python train.py --image_size=32 --horizontal_flip=true --conditioning="none" --head_dim=64 --qk_norm=true --parallel_block=false --width=128
Rows from block 13 of a small image flow-matching model, named by matrix and row number. Rows with one number within an expert belong to one neuron, the router's apart. Each number is 500 + 25 x the weight over its row's rms, rounded and kept within 0 to 999. All counts start at 0. Numbers have three digits each. After the name is the row's rms in percent of the matrix's.
Before each expert's rows are labels from the 100 images, of 14976 (inputs lightly noised), where the router gives the expert most weight on average: "strongest on" is what is common among them. Only what is clearly more common there than usual is listed. The data: photos with spoken descriptions (Open Images, Localized Narratives).
# router: router (model.blocks.13.mlp.router.weight, 32x128), inputs 0-127
# up: expert up (model.blocks.13.mlp.up, 32x256x128), inputs 0-127
# down: expert down (model.blocks.13.mlp.down, 32x128x256, transposed), outputs 0-127

# expert 1
strongest on: text has "sky"
router.1 077:472512545540485509519513463495462510468565468521491519472457501508494530501507476482522512491485466557494505532512444506467506483499481524509492473526539488516468463519567485470475455496507474505472508537513494516473499490488512518470515482474511503496499484455510542481521531530486543476501509517551510467491467501508547492527508540526538475472514524510530517515510476499496507508481
up.6 100:519476474444511532460451505496441478539480515505483503459505517505499489527473468504438529501505510506529457472517527463517528481486448472515499459505465552466479498498495504529480498514505484545492505526498486513512480485528488530524521493536498513541549532493499550539477533516502490532507486487478489471489488457520454502511499493497502514530510497473483478470484525524493535498525
down.6 118:486530546508473450537465491451486497474519464493473492514497471504522476500526525497503510493495490459518509490489495484495467506506512483444498510491483451501496524491481492516549454500466500443497491484507512526487544483454472524499479517479451490518513534555508481522513537426528489516531511520522448496496502520484491469489530485521459498471489478501511506502498534479515521549483
up.7 098:496509445502463506457522531494493487552486557492502507531494454471509493444470512475526488499512531420492515481525525526525493493525493490535516498458505495507537525467476524481515515452505494496479535522482509488515494510500547491497532538508446521497517500508488471523486468494496524481523457521508516483506519511519494486489516438494465534531510472480504521516529490502478509511551
down.7 108:492512480485483478544547501490468441483477500439560465507469519532517474531491487489544479497466474498512549500567484503542497496510491504511492485493484496493493499506555510509503462541494480498538504532514539486459478497494502488478455476511480467490470467521514497517493485462475490485496485505510520526509470506464531506483475509521457506470475475538542492525518536496523522490517
up.8 109:537456470483505493485488528517501469512455482509525467544545526496549431513486506491520482515474475509518486483481541467504510527470522509497489516515460512520518471505498537518494543534444504519531479494486547480509499495505513486528457517534474486525514526514478433533474511522530504536511499463475511525520489475507502451450487474514483480523518501503486478485500525511518510490471
down.8 084:499542533534486527527458514485497500488520501462461479458467501526475501458507471507502439501564497526475473492542475495500542487459477510516506468542507500503485489514513478509465496452495526554472518498528469504547508494522536529546500496495529484489513526501496506533530467482538492473536530480529501516487489547497480518496498495524474494505513520510517487517518475485518513495436
up.9 101:493497485515509495502477536470503440550490495483458490496517507504512485498468548488480483522485526468470468465472503500530502510509515488514542500507482497466463466482486497446494533480519564517509531506503515503489485499525501519485451540514503543467557547501497528501506503507519469519529513468493484463510542495464464509486536471507455520537518480468484462468516497499544495502522
down.9 100:520490469482482499475520467480495495494483546528508489492528488485496448502523512498562513492510485524536540579490494503489487546481492506503492517460476516467533541483531507524500468539459477464504477544484547492530530467492549520478506499456501512508498493552506480518464542472461502504500500493540541495489488468506484495496497520457503515499491498492508501526473547515494489539490
up.10 104:544430447480475513495469545522479491537477558505512503481527503485482491508506472494502539522538492462488472510499517457482491553538485513516475474513500520536476519463467505521526554488467466496495497485478492488491474485483502497490496526478519520468531539530533510519433524466494519504494507494468495532526485481511475491490503515535473522487530484467516497472517481527497470485527
down.10 115:483498514439491514477511477513446501481516475506519487485472507518511560496508484466510490457487495470558520474477501528519509498529452523481503490559473506518483503524495496462496472498466515534503498514515518515443485493452477521459499518514480490523500466483479500487493491512503504461479466507516466541474537453510462501495508499565512480496457500491526497508508510460500557474527
up.11 089:565465482475536514513484493520452493482475485498529534513464490525493502527499449528497539486486515478497478492529510504513499487523466502525485521472484519506485535490507459488487550530463514487478485498481547506520497495442460547466486485472539496538481537512525492468472478475530521472476488523524497508518461521509466511457509515498505479466528494534501521552482515491512468463486
down.11 113:493503510516518473491506546506545525558464473477455505514522511475491497499512564496452492496506512470476521469423538511480505451528522504454514458492505484488523472520480498542508471471500476505509508464515459535515520510515494462522495495513459475517508514484552540500509496518503502535483527495490505507529493497472522509522503484510505481555512523484486536439512479520508486507506
up.12 107:544494515528488492494500513488483486533470497535493480489495482512529487438463459503482542534508499445504527489495531501523522476541451511489525500455499505550480490529451507506464503529488478481518502476463514477510531526515459517525518516540476507528503506483520489501440483522521509500513495491499487471531489480493435495491464462511450531518514500459496494518510534507541520525474
down.12 116:471460481457466512515471467502509523465511503515479487505503479506510484500572492507515482506495440486523527533436478528474435511512501519489507491527478470465532507471463516508527465473511470482449468473501448475517497512477500515491488516480506539470502510528467473525479504463495449509504512483487484509492513497533500482481532500503565480499486511494523524537482490492529504468496
up.13 101:535508488480502424500524524513481482549448515475509505499499512518509508539478504529505496526488509475529485559523554494502510493490565462498472507465448518502515508512465545464534528552476487480541545524511520513482485511497491475482470513479472530485486507513489474449482494495484484495495494474505519519525502465467493532484483511513497471482468511543462507502520488538506484509488
down.13 096:530499492534505513514464481525491491480507483497459490543454474537523472493513508495476486512485515512480519465519507505491484514485540491502474551518535474503440532458530436458470483514572499515525466545493530497509527467511523515490518506464517515519489484529511478495515504506511520515518484472537494495460469510528530515490506525451539516487531532484512504554474484507501519483475
up.14 099:524492471502489456496508516510521512564464509509477485549513515479485441499492519485497498491515494511482520506487508520494503486514473492470540465444496510499538480492437512551502509501461479486511483486475476448496481524537478520555529508526457543501486547483510522515487496540517495525489511533456495479522492514516468483499536448495459531499523463458518506497492528494491499480485
down.14 109:515488513520488505485446500519486513533481489464497488509503526507512496537533518494529469451520444490529523493466521529509456530492487490522479541546475468498524537490531521470466545489509497515523522527499533523493510439493537538488487493471501512509513493517456481523464481531517501545544512451510517501490527465575503495459523513507502477511504500524508517538485495516499511491515
up.15 103:503490466490483434499485559546493523534493508502492472529522502505507505511509455504488502504511459450558538498472514542515462525519525456505491484471463486492539506460427524543506550501484519486532533525511520507509534487507537505515517522485529515478498526499486524501470470476517476486510511470527506521495539452485467505490474499514495514471499485494496477507466490489524460510497
down.15 086:467471506487479521436478464508512561469508515541512526501500549500469529497508469498522520496533516481510498543507457471500497521501476552499492471535532520494511549517455498529485507482496511579494452529504525491528523471523472492496495465493510496523515534487493516551466478509532512477476534520510521469490495500486516516516511546551517492496513514471498489518535505495477488510485
up.16 094:535527454507516498503519530485517518527451528496501488486482484459501498456434530456513541453490516486477538536524536513538480522525466500513491491466504505481481519469449498530528550469522492486503516481485524506524493489479515449499509514474510531469488496539504459504471457484501505515533497487498524509498536498517490507491518467457480498495508489484463528511542508554464506496526
down.16 094:508494532523493523530513494490474476500515445487508510517455505474557460503517525458474501515514464497486485480512484478492525473541518467468526491496451516513476488500498487525518502569469469477477510516506489532453514519473502471491455519528466467507539468476517509494540546496505479488518493519468500514513508487487476466464482470502501537491489465497511455463522516481547511447501
up.17 091:519527473473491481495491493491500506519505504511455488545498458535512468459471479477510486528436492473530515468477544518478497463504532506475494480507479435488533513477471502466502513503484521544537514497490514502535534499574493484521484515539478499489480531553466484536510509488495498516521499545521504533513473511549504493443478484485475497513506504509503496494494477483499488519442
down.17 084:490512496514521528516498465495485519480527452506495433495454487508544492489509492492507513543460455507512511529523512508493515490495432519526523513525539485490447471484493487477464464455515488484514493469508493469495444483462508539514485502527537538477507467495538508518478466511438489514454508509489524477494504506540485486504473489532493503516507501526524531515505539507497537474527

# expert 27
strongest on: text has "sky"
router.27 076:464531541516516512500497459471465507456540466515502520477474523510476534496519447511532513489481462537478483513506435497468509507517482524497501488507531497506467457510535492467454460512524466501487492532536477524455487491469512518467515473485519499518514477463512514499545519512481539471503508507542500475498476504521552494509489546510542475475521532518534512537510477491493506517488
up.6 088:534469480513498518513482522494512485496519493514543446543502519496548475522509501501530463491473472510442495448458501458515479523456541487493527521497510495483463487467515531489495485525461498510530497530469505455462531500471472494523479491531482478516512500463448474535516491521489527526490534465502503518520538523499524486476467493508539458483491491511500459526502532514490542490517
down.6 105:473458485492506479520513452467535479521493456485471514516500516485476505497508565483471473467552488503522535509498509504497473500555534479462509466457507504473500473497520490573504522512502469454520512485501444507526538527496521505546490514513475528480501504499529525488484523518524509477497506510475498497496501475452484491500485446525481522528503494493483509476509491460534518491439
up.7 094:551485473502505473511484521505537482539477534495479490520513550490532470507441473543458479537518516497510480514468552473505497523510502465498512540485493504502523520470423504490511567507463521499496513457477524493525512522476491492536485517482488545511487514486505493485438463481540489538504489512485497494489507514498466505497471463498492494505474488528471496499495543543521490509497
down.7 091:521479500442483527496477495506454499457511554509512489456488506502491469539497472519493491520520507552499456547502467532500537520435496541507498510495490545530522511496499514502483481522463506497446467504519507454514501500462514519443487536477521459493514465493460468492515522486507457487523508511505492496500502514521500479476537548511507490502470491512524456504498491502512530454515
up.8 097:514553497522503488497514547517521476546467551477451461468478521490483461507501528523492498497518520484446537468498514515538517494492481488481521521461492527520475533508499530482517515504497506503493534465509513489493502478471504504507443566516443537513511531533477496503476488462489497548481520503519484483515442503463491526474491493525462484481485472477497489538509520519518509522477
down.8 086:463506516478496519493476503504507475477526533507569522526464512497523433508496513505541487504499500559498479565534500499499477547493495498502506537457542501490516494492526517483488466509500504497481492518471528481511484455501514465535524519467484504510459495528502511499497522508476534505530474520510520486530463533527511498474447526464505467526498500531524452532476497503498475512559
up.9 106:554510452472485491486503539508498489569474542489480505523531531491505459474477492509509502520490531510512530506493521506515493503551535496504485509504487498455494521500447524523494563507460484518508506492469524449521474519494507484553469521492485541501476511511489483468454485500542457541555512509482502519481523496486465497448504454522487507516479485510470522496502511532506487491501
down.9 095:474517535503484492480485517468482470497508518470529487486457511506498491517484511506539494510515495534479460535512477478537564521437470497493493506483526521469534499489524480475484478512527512521488485520516563496482534461479532481469487515466511505493510518512472525537491511509469504526502511483520526497477459508503510511473440537480434478492516505501542429517501490524541500520519
up.10 088:511474498441560508493521543517508523495496510519507478484486482557506487468475471463495518499498515505503532497492495495527528496527475497526461542508440486479519475495476514520495574485468557523514471518433527476538509510521484512459467489521516451477496516504517461532485491481505488525499488488499535497509478475492505484470532500464477505521519545516494488474490509510509485494454
down.10 091:567494439477486473447551471496515502465494475517513504508517485515482498513484475493474502517478491469519543511511552498489520507487519506522513460513519514450474503496444526536531526536483510506504460495491474481503521548510516504526502460494521481477483511471560498481510482516538530468524467533468509470474526503517519492513517478532501527519503492465484548475511504483458512481496
up.11 095:529521467462477476467532551482519524496428490495504491498527508470507475498492514465520529499500525474542522489487550477502507490520523456498459516491513457493540545496482518524541544495487499495537469481519553521513513527498469473532494490517472523515471486541510497514484537482520545517533474479481526514510497456494501529501445512491485527482484477474506516484472503507503487502452
down.11 084:470463476477517525480538460500470503515506508506550513528552505501504514548503481525514521490515478552484448500537479508546480521502504505511531487479536549464509488491516541510494515482522507459521491517479477459499518512479545531463446522466504534471490535475466544498454506482473462475442509498488533480493504509456503492503482486517501500477499486523498520483519498474496480482511
up.12 104:550477515451485485466478505507502492540494516476495513565554484525519516481485480508493507533475513480520500522476537521499512467516504436507477549507456497462503519466465521489506554532519525517522478523422533503518540521496488488538477492497495512506478499482465518494466516490529499527541509490489496495441528484506469495453470472497485489506509470518479515491499513510509505505518
down.12 094:480531512511489489491468504507538495491482517495464434508478452500451495482513507478561478514485490521476473542489491506505551507477505504557482509479479507485488520475481478463496527490493469471467463493497506499513535495459511492507438514497498527452509498548533475522469488487444481498530517504480508526473526481514490533477497519510438496478486499470545498492507509526509483504448
up.13 124:557473512488491444495529530483511467511465502500456512507497544505520503539498499515451499528460515440499526498457544483531491506498520533492489471478463509496516506522480506495520563535461498520522517502463544493492516518501483477536508486491456496504509487509451474466453469488532506546487493480491490509518517478468477507511471471496484467498487477509489513541510556515512511507479
down.13 136:530480464478506524480486470502444503485483490517536534500529505495520522493530497510498521467508487506556536476519532521462453529542504478499479502500509471488511524476521496510495550509506525479542516527471515509496497496419490534552522489506485512528472476478492464456459500515537549508520448504507512501511516480531490504495487479522509518481495454507492534524485505449473531500518
up.14 106:519481479480524512461506541488510499539451506496458477509543511514504457491472533490535495500463520479507520494482531512489525519511545493502493508512479528501507510499460489510513567494450497503524524484465514449543496533493506448563492504495469514525520534535489482488454507492562467519491511474473507492497503504464472517468524453526464485530500470498496485509481531516500493477492
down.14 097:511506555506493492542468472508492507477550472487501494510420493520540508502510459488509470503454496536493501518497484466512490522466504497479510499499538492532468489470501475442476477504551517500500485548505527521502473438550502506445505485454521512546490487528486513511523496525483508515504499467533492512469467503522502489499501522466514486480531525499519486535456479504531507515519
up.15 122:544450515491494452476523520493503474509459502507460509495503533498521505524495509517484490531455521463507515494472563487523493507505533539483510466470477517485496494539469519484510570527469515515522520500476537503506507521499479477553498514495450503521501480493456467470470479501553487537493494466483485505528516487451464501506471472495479473531497488506501516539497552512532510510487
down.15 137:519495487493505531480492462510461514469495485502518529479515511511534528496524476526483549499492502520542525479539529513483460532528486477499474517517528466519523533482516478491476544506515528503538502539499523509509481497442501537536514482495491506537459468483481476454463494524543531505517433487530512491516506507542495507503478492529514496472487460536495530544477525473465536495527
up.16 102:500517492456539498508507501535496497532466493514489471465521522518478502493489496475529473486483484529502521500509546525538541469564480506511484552484460449495506529517493512483542564535492479481514496480439504510531488517513506522507465551486485490514477501533524509498455489451464502531511480493497497535502500467502482495501497477507467506529495485486461564486497520496477468497469
down.16 092:499528499547498547463495486532528499480500484496512474460500505527512520483471478529482521521446519510511484510482483488459557512457433515533491488478540514501436473509494509489414520446510498552519521517535516491490444507541512502493518457521505513464465482493520481501480489523520533490481485457500514494480473524519496517506512493484493493514516506511533483512510489508502499504500
up.17 112:549484504471518472504498525466486486533473515474500522513511499492522481488483530530483495520482526440500524499482523487528470525501496463490486525530499522528532532526472497508535528495472508489523466495518566528513487497475466483529492517463484512500480550516470477479465533497575504516511459498505460524508468501461490480473499458518509494469518491526437504529520518490525463500525
down.17 105:527453461518479486488499477480498454517552498527494519525474495475525521487483496471500492509498480521477448536528454459477529508452524476498531500461484560515497487447495478522492492500514526489482479506473496467512506504457477498477485521512502510504526465489458480515479527515465475494487505542474491477449513520506473470463514488480490504483516478487542455527487508456555514513526

# expert 26
strongest on: text has "guitar"
router.26 118:508535474511518516533462518493435485524513471494482518506495541528498539520494495495505516523499525520530502492499521534527488478472515460503502489444476507468488501486523496495516477480519492511481505542528505516494549516543523521480534494501483539484502486479539524485491512526503491495455450568530543451507514494542484507450530500468523467480527513559496479514510500488533493493460
up.6 083:473506544529523509550493535483534457528487510519476541510490460505493523486478496497485503474474516504495509506478572470505513488528440493544491488504501452474464528478504481501530538521508514466491518472503516477473462520537494503542511423509503485509485519479450511482498528516528471509505501460483493510494541552511465495503492496506539526492511458515474517498506514483496478516472
down.6 085:498485493461514508482464537520500504533506505492488478533531477479471510461504481457512477497492494498436522520500518509434483501454509512530463529506509528492489518476528495465552509473560484480502501479458525517535458510476507535537541514452508519523520517512513488521500524495481483500478560511497517483486483501512495530464486506466465501498511492514489490497483535527472521569520
up.7 087:504451509542511488484480528497488489496474518491487531529492486501535520498541527502486519506540516492452483506517552475501465542483494482526448520513525461488503526489546531513490514499463506544496510472475526491484484506458486503560446526437475494514499511531463473489496503480517483488527508488495546462505497510505527491501481469497485496556525475518443524480524476511487496471515
down.7 079:485462499488459540493465501504473497461556503535536506531506458503492515494501442463485512483506457497510478486495464519476543487496482498507510496511494505489490529466485526506506504445515501473475478464453491478488491537486501515537512535516507499490494531484510517518455504503550503456527488491447491511479511502558487437469503478484502496490541467466507502491545501446496504478513
up.8 120:497462499499543475552474503496472497480501478498482464454477503517543481526462473488542487540486526504542516467523488478516486470480466494510483485468455545504478487481503497480501505501527486468461547524541513528549543522480469487521517504481514536508489508528499472465516490491518484473505534496480430486485488471511485517524477486483519504526462524535499494510538510504452522498533
down.8 128:505529502512492516518541503490533487488485508486520495509479480498505496460523497509460554500503520511478525519510512538503514523505474476516482529492541477510524449499516459521461545495468485543533498470498510447452479515482555497517505485519517504519458466507483472466503486513461537453509499515494582508492469532487534509469485448494489522488502494532523496513463472484516474484478
up.9 098:519478494466531496503477520522492480488462484518509483497467512498508456492479508476518502529475515477520514492550539457494526476492467504513487445528455465454494504510496506507516525482513493494462491505491494485526472531524495507501519452504494467492513522496491493488491552503543483501524499500465429526520507532479438481539513487495525546552492522477501556499514543503487468479542
down.9 081:521513498473544473528536520468543489538472517476501511507514472440520467489561542486507526509481515512471537523486511526494462530453522475524492538485509484496543471514499472520549473502493454503494501493512516481501467535474524506512497488462492513500492468513508450474523494492486493494512557536527534460496477524460503522493500483514481502505476514521464526540492474504512473526531
up.10 114:489510513469504506473515493519528503492524512549503532528500481470492487499496416435557545490497489533516500506498470497475588439530475527504486524512494504493517495492511513500483522469529508504505469490472547484493507519510485485506511482501518498535479494489484536506488524481517504484518510504467470536475467552500524467483499509501546516485512472509500540451503465486475510520473
down.10 106:470472517545518486541499478492513504507437508487457500512501503508518441504504597542495491534490524494492501508466540485478457519499499526489473519514552481505485496519496480498470487518464478480511475490515532493516491472475507542534482502486486491500510484520541479487486501536529484532508497449524507489546490518507483520536501508496481490536503546493475505516465559547512514490498
up.11 088:476503492514541509479477526459531498487481499526539495480493524494530511503496498535498451573487514467487513484496543490459508575517496492479487485545518520475468464514484466491474485439533476497492498482526519477527495508480467471479505470503482527481475513508511487505474549488517512507482504484492550494522533451475485525524536495503462521483491519486502511476516529535533547485518
down.11 077:526503473522509505555517508510505486494489536478494508481503467526513483478500488535519520523482520513462541503496492510487466438468530487526513488466469517526499502490483508506498469480490505519481482476494442455536492562508529512499466473510532463487482500502524458478497456488551474456506520477504499488522481525505521485532530446513533518482549521508498521544536510466542480478481
up.12 098:532491497476435497479502516500486482503504507484524491509539483485485507484505499449504487503470458483503498526507495474470531506512524499521519530471508502510517507488491525467537505488500563476562536522506569492446485495489503454559500512494501509544471469516467518516499505513558541506486473473486535506503507502501492501475460524516520478541509493490535458503470453508547511504508
down.12 087:498446516512494503498496518503518534535455535519464511475526499504478450499504506577439503542546509502498474514487547479494448488519511514508462463513500475516537530499483483501503511475523491477516485443454509466555510493510487493514490501502534483490508491509525486483494507498496457539510521495460515525511475481502517504545453532486536488527480506501487509471496526540506481470495
up.13 088:504481512512546535537461506505494457495505491493502514517460482519469517493476477497466535493517505476453504508519510527473519514489484493526458482486495495517490531477502461477532551478508476514480515461437505529467493555522505517519502477486514509505483500507544534503472503504503487506489470479449563560513525528496466515485515525465483516453479471542483544536470515496494500491493
down.13 091:491487492472508481512476509537514485511495530521482476506491527502505508475511478439488494482498498496438551455508477536466512506503502524481474507520462524505491513476503483483543496502542498496555523475485487542507454460493530499449495558461527521535534507494508549520537462469513511484480547488527484482524481493465501533512510524503479537479509492497528527523480494547480500510467
up.14 079:503452500513472531467527507484517517521500474502474460522534510501474540523485545481520517485466481489521476499500517505473490523526521518525501510503522522557514460467522489476487520452505520526539526538487516478527495503513493518462490473505554482501507536505502500494465480523482530503472526487486469570496492449502499505487509509509502509498533501494492421480498453474479536459457
down.14 075:508457533522463467516530515469510499485473526496490493436492510520527462513484529540483484523522515464508516509487544432470507511511467516520469509527494459473476517520531503488518553544469509500524514504492515499500469498520474493510461470497541458468545485538499485500484523475484507525501505514468519543524500463474494525491489514497472506510474484501483512478468539500483556503456
up.15 088:555492504481458488502476526513510482491470524510502525502505494521529450499492522477517534551477490482482537487459520473500508461545507500496447498497496538488453464493483534464505519524493477496526481515513514514492492492492502463532528510477498524512481508504520466496502541483537494516499497454492464492548499479458493486467538472529486481502507506433475485497475527545544551493536
down.15 074:504494511510490575486503521456483501574515503462488495478497458488492506472497523488539516483508523469485535474479569507510481495524500499512463493527540454471492505492483456494469488468519502512520507519480537488493479508540509466532491437486571507509480511546527507474472504492538486525487514485510543535498479488507516498505478471503487512531517505469483525518518501483532505524506
up.16 092:518519482457485493461481518508513538492483510526497508518508536515512456467463558507518459489496531534490503513537543499480487487517512520517418473513542540493489479545490480483496503482485463497542498553518475494540519489513491479465494534465510465484498514491493529460516484491499500489431468531487515519494540496492459512473512481519480502552496506484500513506492509489534502469521
down.16 089:528503487486498480540517520460468493465544529504525501449462509489485504480503527477543498483517499525522553566488483467521453524570479494463503532499538477502535544478475479490510502497456526476497468510510494483508481502515476481532537465505553502530490492518496508503496544505519529457499458515495510488533500526523475509501498459480509470514522470520512494495481503476538495504517
up.17 086:503510552526511502479479540515525505511490505503475488515493490488494504503477556533491488473563512502441496501492542510453443503522489517531450511511540468512532481521513502509492522439531478506480525507455514469506470513500498466520520496473539485521486496515548490481473505466529482501465483479446532524486552500487528496470486490488503519515470519485486469458515501520495474476526
down.17 082:471457470489471512537527444527452503456502527517505471492488515532488478497532472511507453495511480513531520517478464523481482514499472547487495500472463502516520535487514537450494445512494523474501478526473514491515506483498487518492505490455514491546519535504491527544512507474515520497499496461486522457543512514507435475508475509480502476495498524522524469518502554484536476502472

# expert 28
strongest on: text has "people"
router.28 121:596472490531485524483450528488513476513504512493518479497546517525495473471509464525481506461500502530503498492497552515521473452462478470504487477454473507516511459502489516562489501527490503500546473516496470486479491505519487470519510534522503510534521527468511516522469470553489492544501493525492508492496520495489518506461511504507549490503526510481486446477492534499491475485473
up.6 091:492460510530480467507551492509521545512474578515498482493503473489518457531515508505488484517502532483471517511481493466506482503514520528521482516499504513483496496503487500482489543511506534465459540485471496469532485509497519482519490461541485487506483466511543482487466450476475511507503531484464486538548439510486508472517495493508503510546450519470538505520482508570479511514503
down.6 080:501506522469496523476475508483482481518511438438484485525461481500502516474538506483492502487501466493511499464491520519541527480520517464437505487530509514498500482479505481517480501461473498500495499469540469501528518510462494487506456547498494515500526530510495497520504543523538476499524501473506508506451493491513506470462492475563496479529516477519502533502532456446563542510496
up.7 078:537534511506478486534537496465506531491507541506474504518502535534515477505509508539500511505492471517518493449462512515502482489503509537487503479468512477454477457514508515521484502512504495506489538524477507491481473534526462488538481503521467525525491538483470491463494534465475505506530542508518462478518446506511498513483502518485466458458475518560492477527504545539481534546459
down.7 061:482475519490526500472504522509492526549470527493530524477507480481508545489505502492513550503485543464478465496468497503489503492497495513504517488523519525554503499543478474504525466502512487506512503464536524515498523518471479485450501521493514529475494444471474504479500496551488481483434542503503440480471477503472502511545471517508485465491489504497481516504504466513515428480557
up.8 095:488536486503479471529533519494456508448512485534474447530501548502486495552514500477496493512509476499473541514454516503521502519518517497493504494456505469463462488507485513524528558489539574466470516488527526495507468524509464492483489545481516492504479491504532462498501492452473490489521482500494523505506486525461524507490532540501488479509499492495525505498481528556503544475474
down.8 076:471480513471535530495488476490534451571487474468529531530505478478523504451500533466529515518489489458490516515493540479485469464512492473525519477538499507515484488505511450462512452485487466511503474494525494492497477512467517498531476496478464498502502507476497486489463486549488528519463496495506481475535481495463487493526480444529514466512509521483514540518548523470518478528525
up.9 117:514494494450523451495523494505533559508507473504535506477474496524504528479486474531512479513459483497508519490496524553525509525500494475505523533519479518525449498462471476513514491499537503485536509532482522468507520470499529488542511536500471548454482469484457464465477483485506511525438499521502548535491492505539504511484458494490464479493521490535480474518538492493509532500480
down.9 120:460508491474504486491536479521538538492471523493502480529469500496473496490522493469531492483486500518491526530513513505494519491553540476458496535494518486480469529484466537512558495510489467492482487484455512501506543512478497473529476511484462502482476492505528550518504476505463487455466479519493489506489533452509522554496444544528488474478438528491496507499482520542471504471508
up.10 128:460501523476527513533492443510535486532515488512491504536470496498489508444480482495537522501491536450494521517489501490550478460535473508499501534521473498519491526499503547459504504492491499511504476475445515482498502552512495577541512499477517463506484479525504456518497475492532488468494528478528490514529500527468495513500485446515522511522469533499471495529500504477514452474480
down.10 128:520522490487490476477500542484519528524524495529481457479488487522483515550533491475438494517447508487498530485509482478521495558466481507460513476530514488505506507520481502502527490475573511517542511475519482502478512486526498453441475507475498539503533521529521504503502535493460467510499494474484507467485459494497504517499467537485483471482535467514521512503500455528462500515542
up.11 103:519484485514496455553536525474506492482481499512504492519476528481521480527532517500492488492516511488486487508467517485495485541506544501485515501497498494464493461503466459505505557476518534451475549520483530505484487521506479482551505489473503465472516480492524475527498497448503548497519532473433513511502495530485501458486552454512483498472512499495499538493542518559463506482496
down.11 094:450513527484535513505492473485498497534486486473528461483523472524517499466513484502507517496483498473547506512520493518486515473491455509512486492538502482557506469531489484457494460455489460529522506464491524473499502485484530505485455523495482523533506488524529486478437495506473474497472503456525497504511482450486446519522459524554480489512508526529517525503486523519530536550489
up.12 084:523496517505513482537516503485506491466486503503496525511469529551527497477507512515468485513482505486494466481479493473480476510508517507434502461513493515474485482527473463509472477522441456502499513528515503490461467502512470474532511533496462517537543535503469499533484525473485527512564538486495466464488479510507481525497518532548513494455480524534490519523492538548503501552482
down.12 067:472491477511537516474525503532480535508485518521518503459548518499516551497429495495520537502494525528493505516530493504483523486479468522541477515505527540554495530522513501471491515491513500520544511468505512519496465495521505505467509499514530499495507436444492522481465482541505485474430495497505484487488518475502493531550465526486482473519533477524480530510486521536485480485529
up.13 116:500558465445505488542550530526441531509512515482445514498510498513468509505487505510476547495470476492525540491472479537552502497533526479493489464455472510455473491497459482505546520495520530467493497515519501520483507527507536526460511501502544517486475520484548521489488480493469456507471490520526483483489483519507498489506534497519460481489499523517482490542491490513507497523474
down.13 104:486450533493507551463461490481513475521533473509524547538506497466519542478465527481498474530544521484476442507503515494475512488508475490502513519535523540508507487515514463481470475485479470543463493483500529512532523515462488487536497526486464501481529464468493496479466533518537525513506502517486504512508512504506466486495463493492518437548491524541478496497541481496511512492533
up.14 084:502519511494507483500480508519499527522462496472481495524502472460488504532435565484540494492491544488511464486519497510488516501546519478524481495499467509524470535499514490491520505435522486480500510464470515529517474515492467500516508525521494503525443485523531448495515511508509479489436465524455483551474503499498501512501543470486482548544486491500510507480471508487552468499497
down.14 065:502480469494450475513453474476523510451503508542497499501493519510517506494495512500523466553475442500514506541518480444511504557514490494496495525500514502467494544497519519483477523536480512444499480522467547475462510481515509534516501506501525488465488510493486466556496470513505509483501449513492511452489503492539500477480520532484490487492544501516497519550460534490537524518487
up.15 081:527526487526475501539524514505486545504471566488455475538485501528512439480524497510527483533511498473517494462496476522504498481504514536523471484461500493490474492496527525486450495520492493537481539533491507507497489477480519499541512469504489511524501547495536519485538537497490498487537508469514484468555448489489517498453484489478490489495457538474518449510465476531497503522483
down.15 063:514496529469496525458534514500516515537475473507486532492517532487504538531456523524500518503458516474480499498482522505468525496492518517466542439530487539470476474539466482544504483497519480461517485468538490514506487533502501485463488530497513502490445487423518515476497498515538475519447499493502456501498493493468502508533517486520471485509529503494493524502532507502525471443483
up.16 104:486554507464544472487545493488513529523488508531462495484477511474502463453470477492565481479505519484502526520458481490568522476517462526487513507517439478481485511528502531504502529511503523492505472441457541499510480510501533500520515514508483538453514486522508484519473523481524462456495490522517459533517479550495492504496489497487492520494471500499502514507528523516467481497491
down.16 100:566466529459476448517498551466492528502466470488502532483493504537476477508494518528456468511508466466488502499450554444515480492495483516472524490502527514482530512507517506469491497479497491514513483467484478495529480503553468473513503455508510503517514523514528510509521504504471514530528538547504510504505497492501498474508473486527545503570513502523498531449499465503491494491517
up.17 100:500482511508498509519510499492513476484524480524507488519525508503483513529526510502522438477492505517500508471464513474490517517502514515463532575492489477502508474503529532497509523498489498527475546451481522497508513543484495486512452483492464512523480517498514486481503500447532557478505516499515490519549456491490484482475456455511498428538516502540542451524512510514539492502451
down.17 078:489526476492491483515526523482481494532503466477484474495528482474529515492539484481515552500444498487503517496505485506491469537504490486511464501517518468501502523468478460466537528504556496469526510529475543484479486467504492475468524482443556534505485477529489497523497526481461470507466503486510495490449491510476524509521507519486462520448505471506468540516486503529514480538560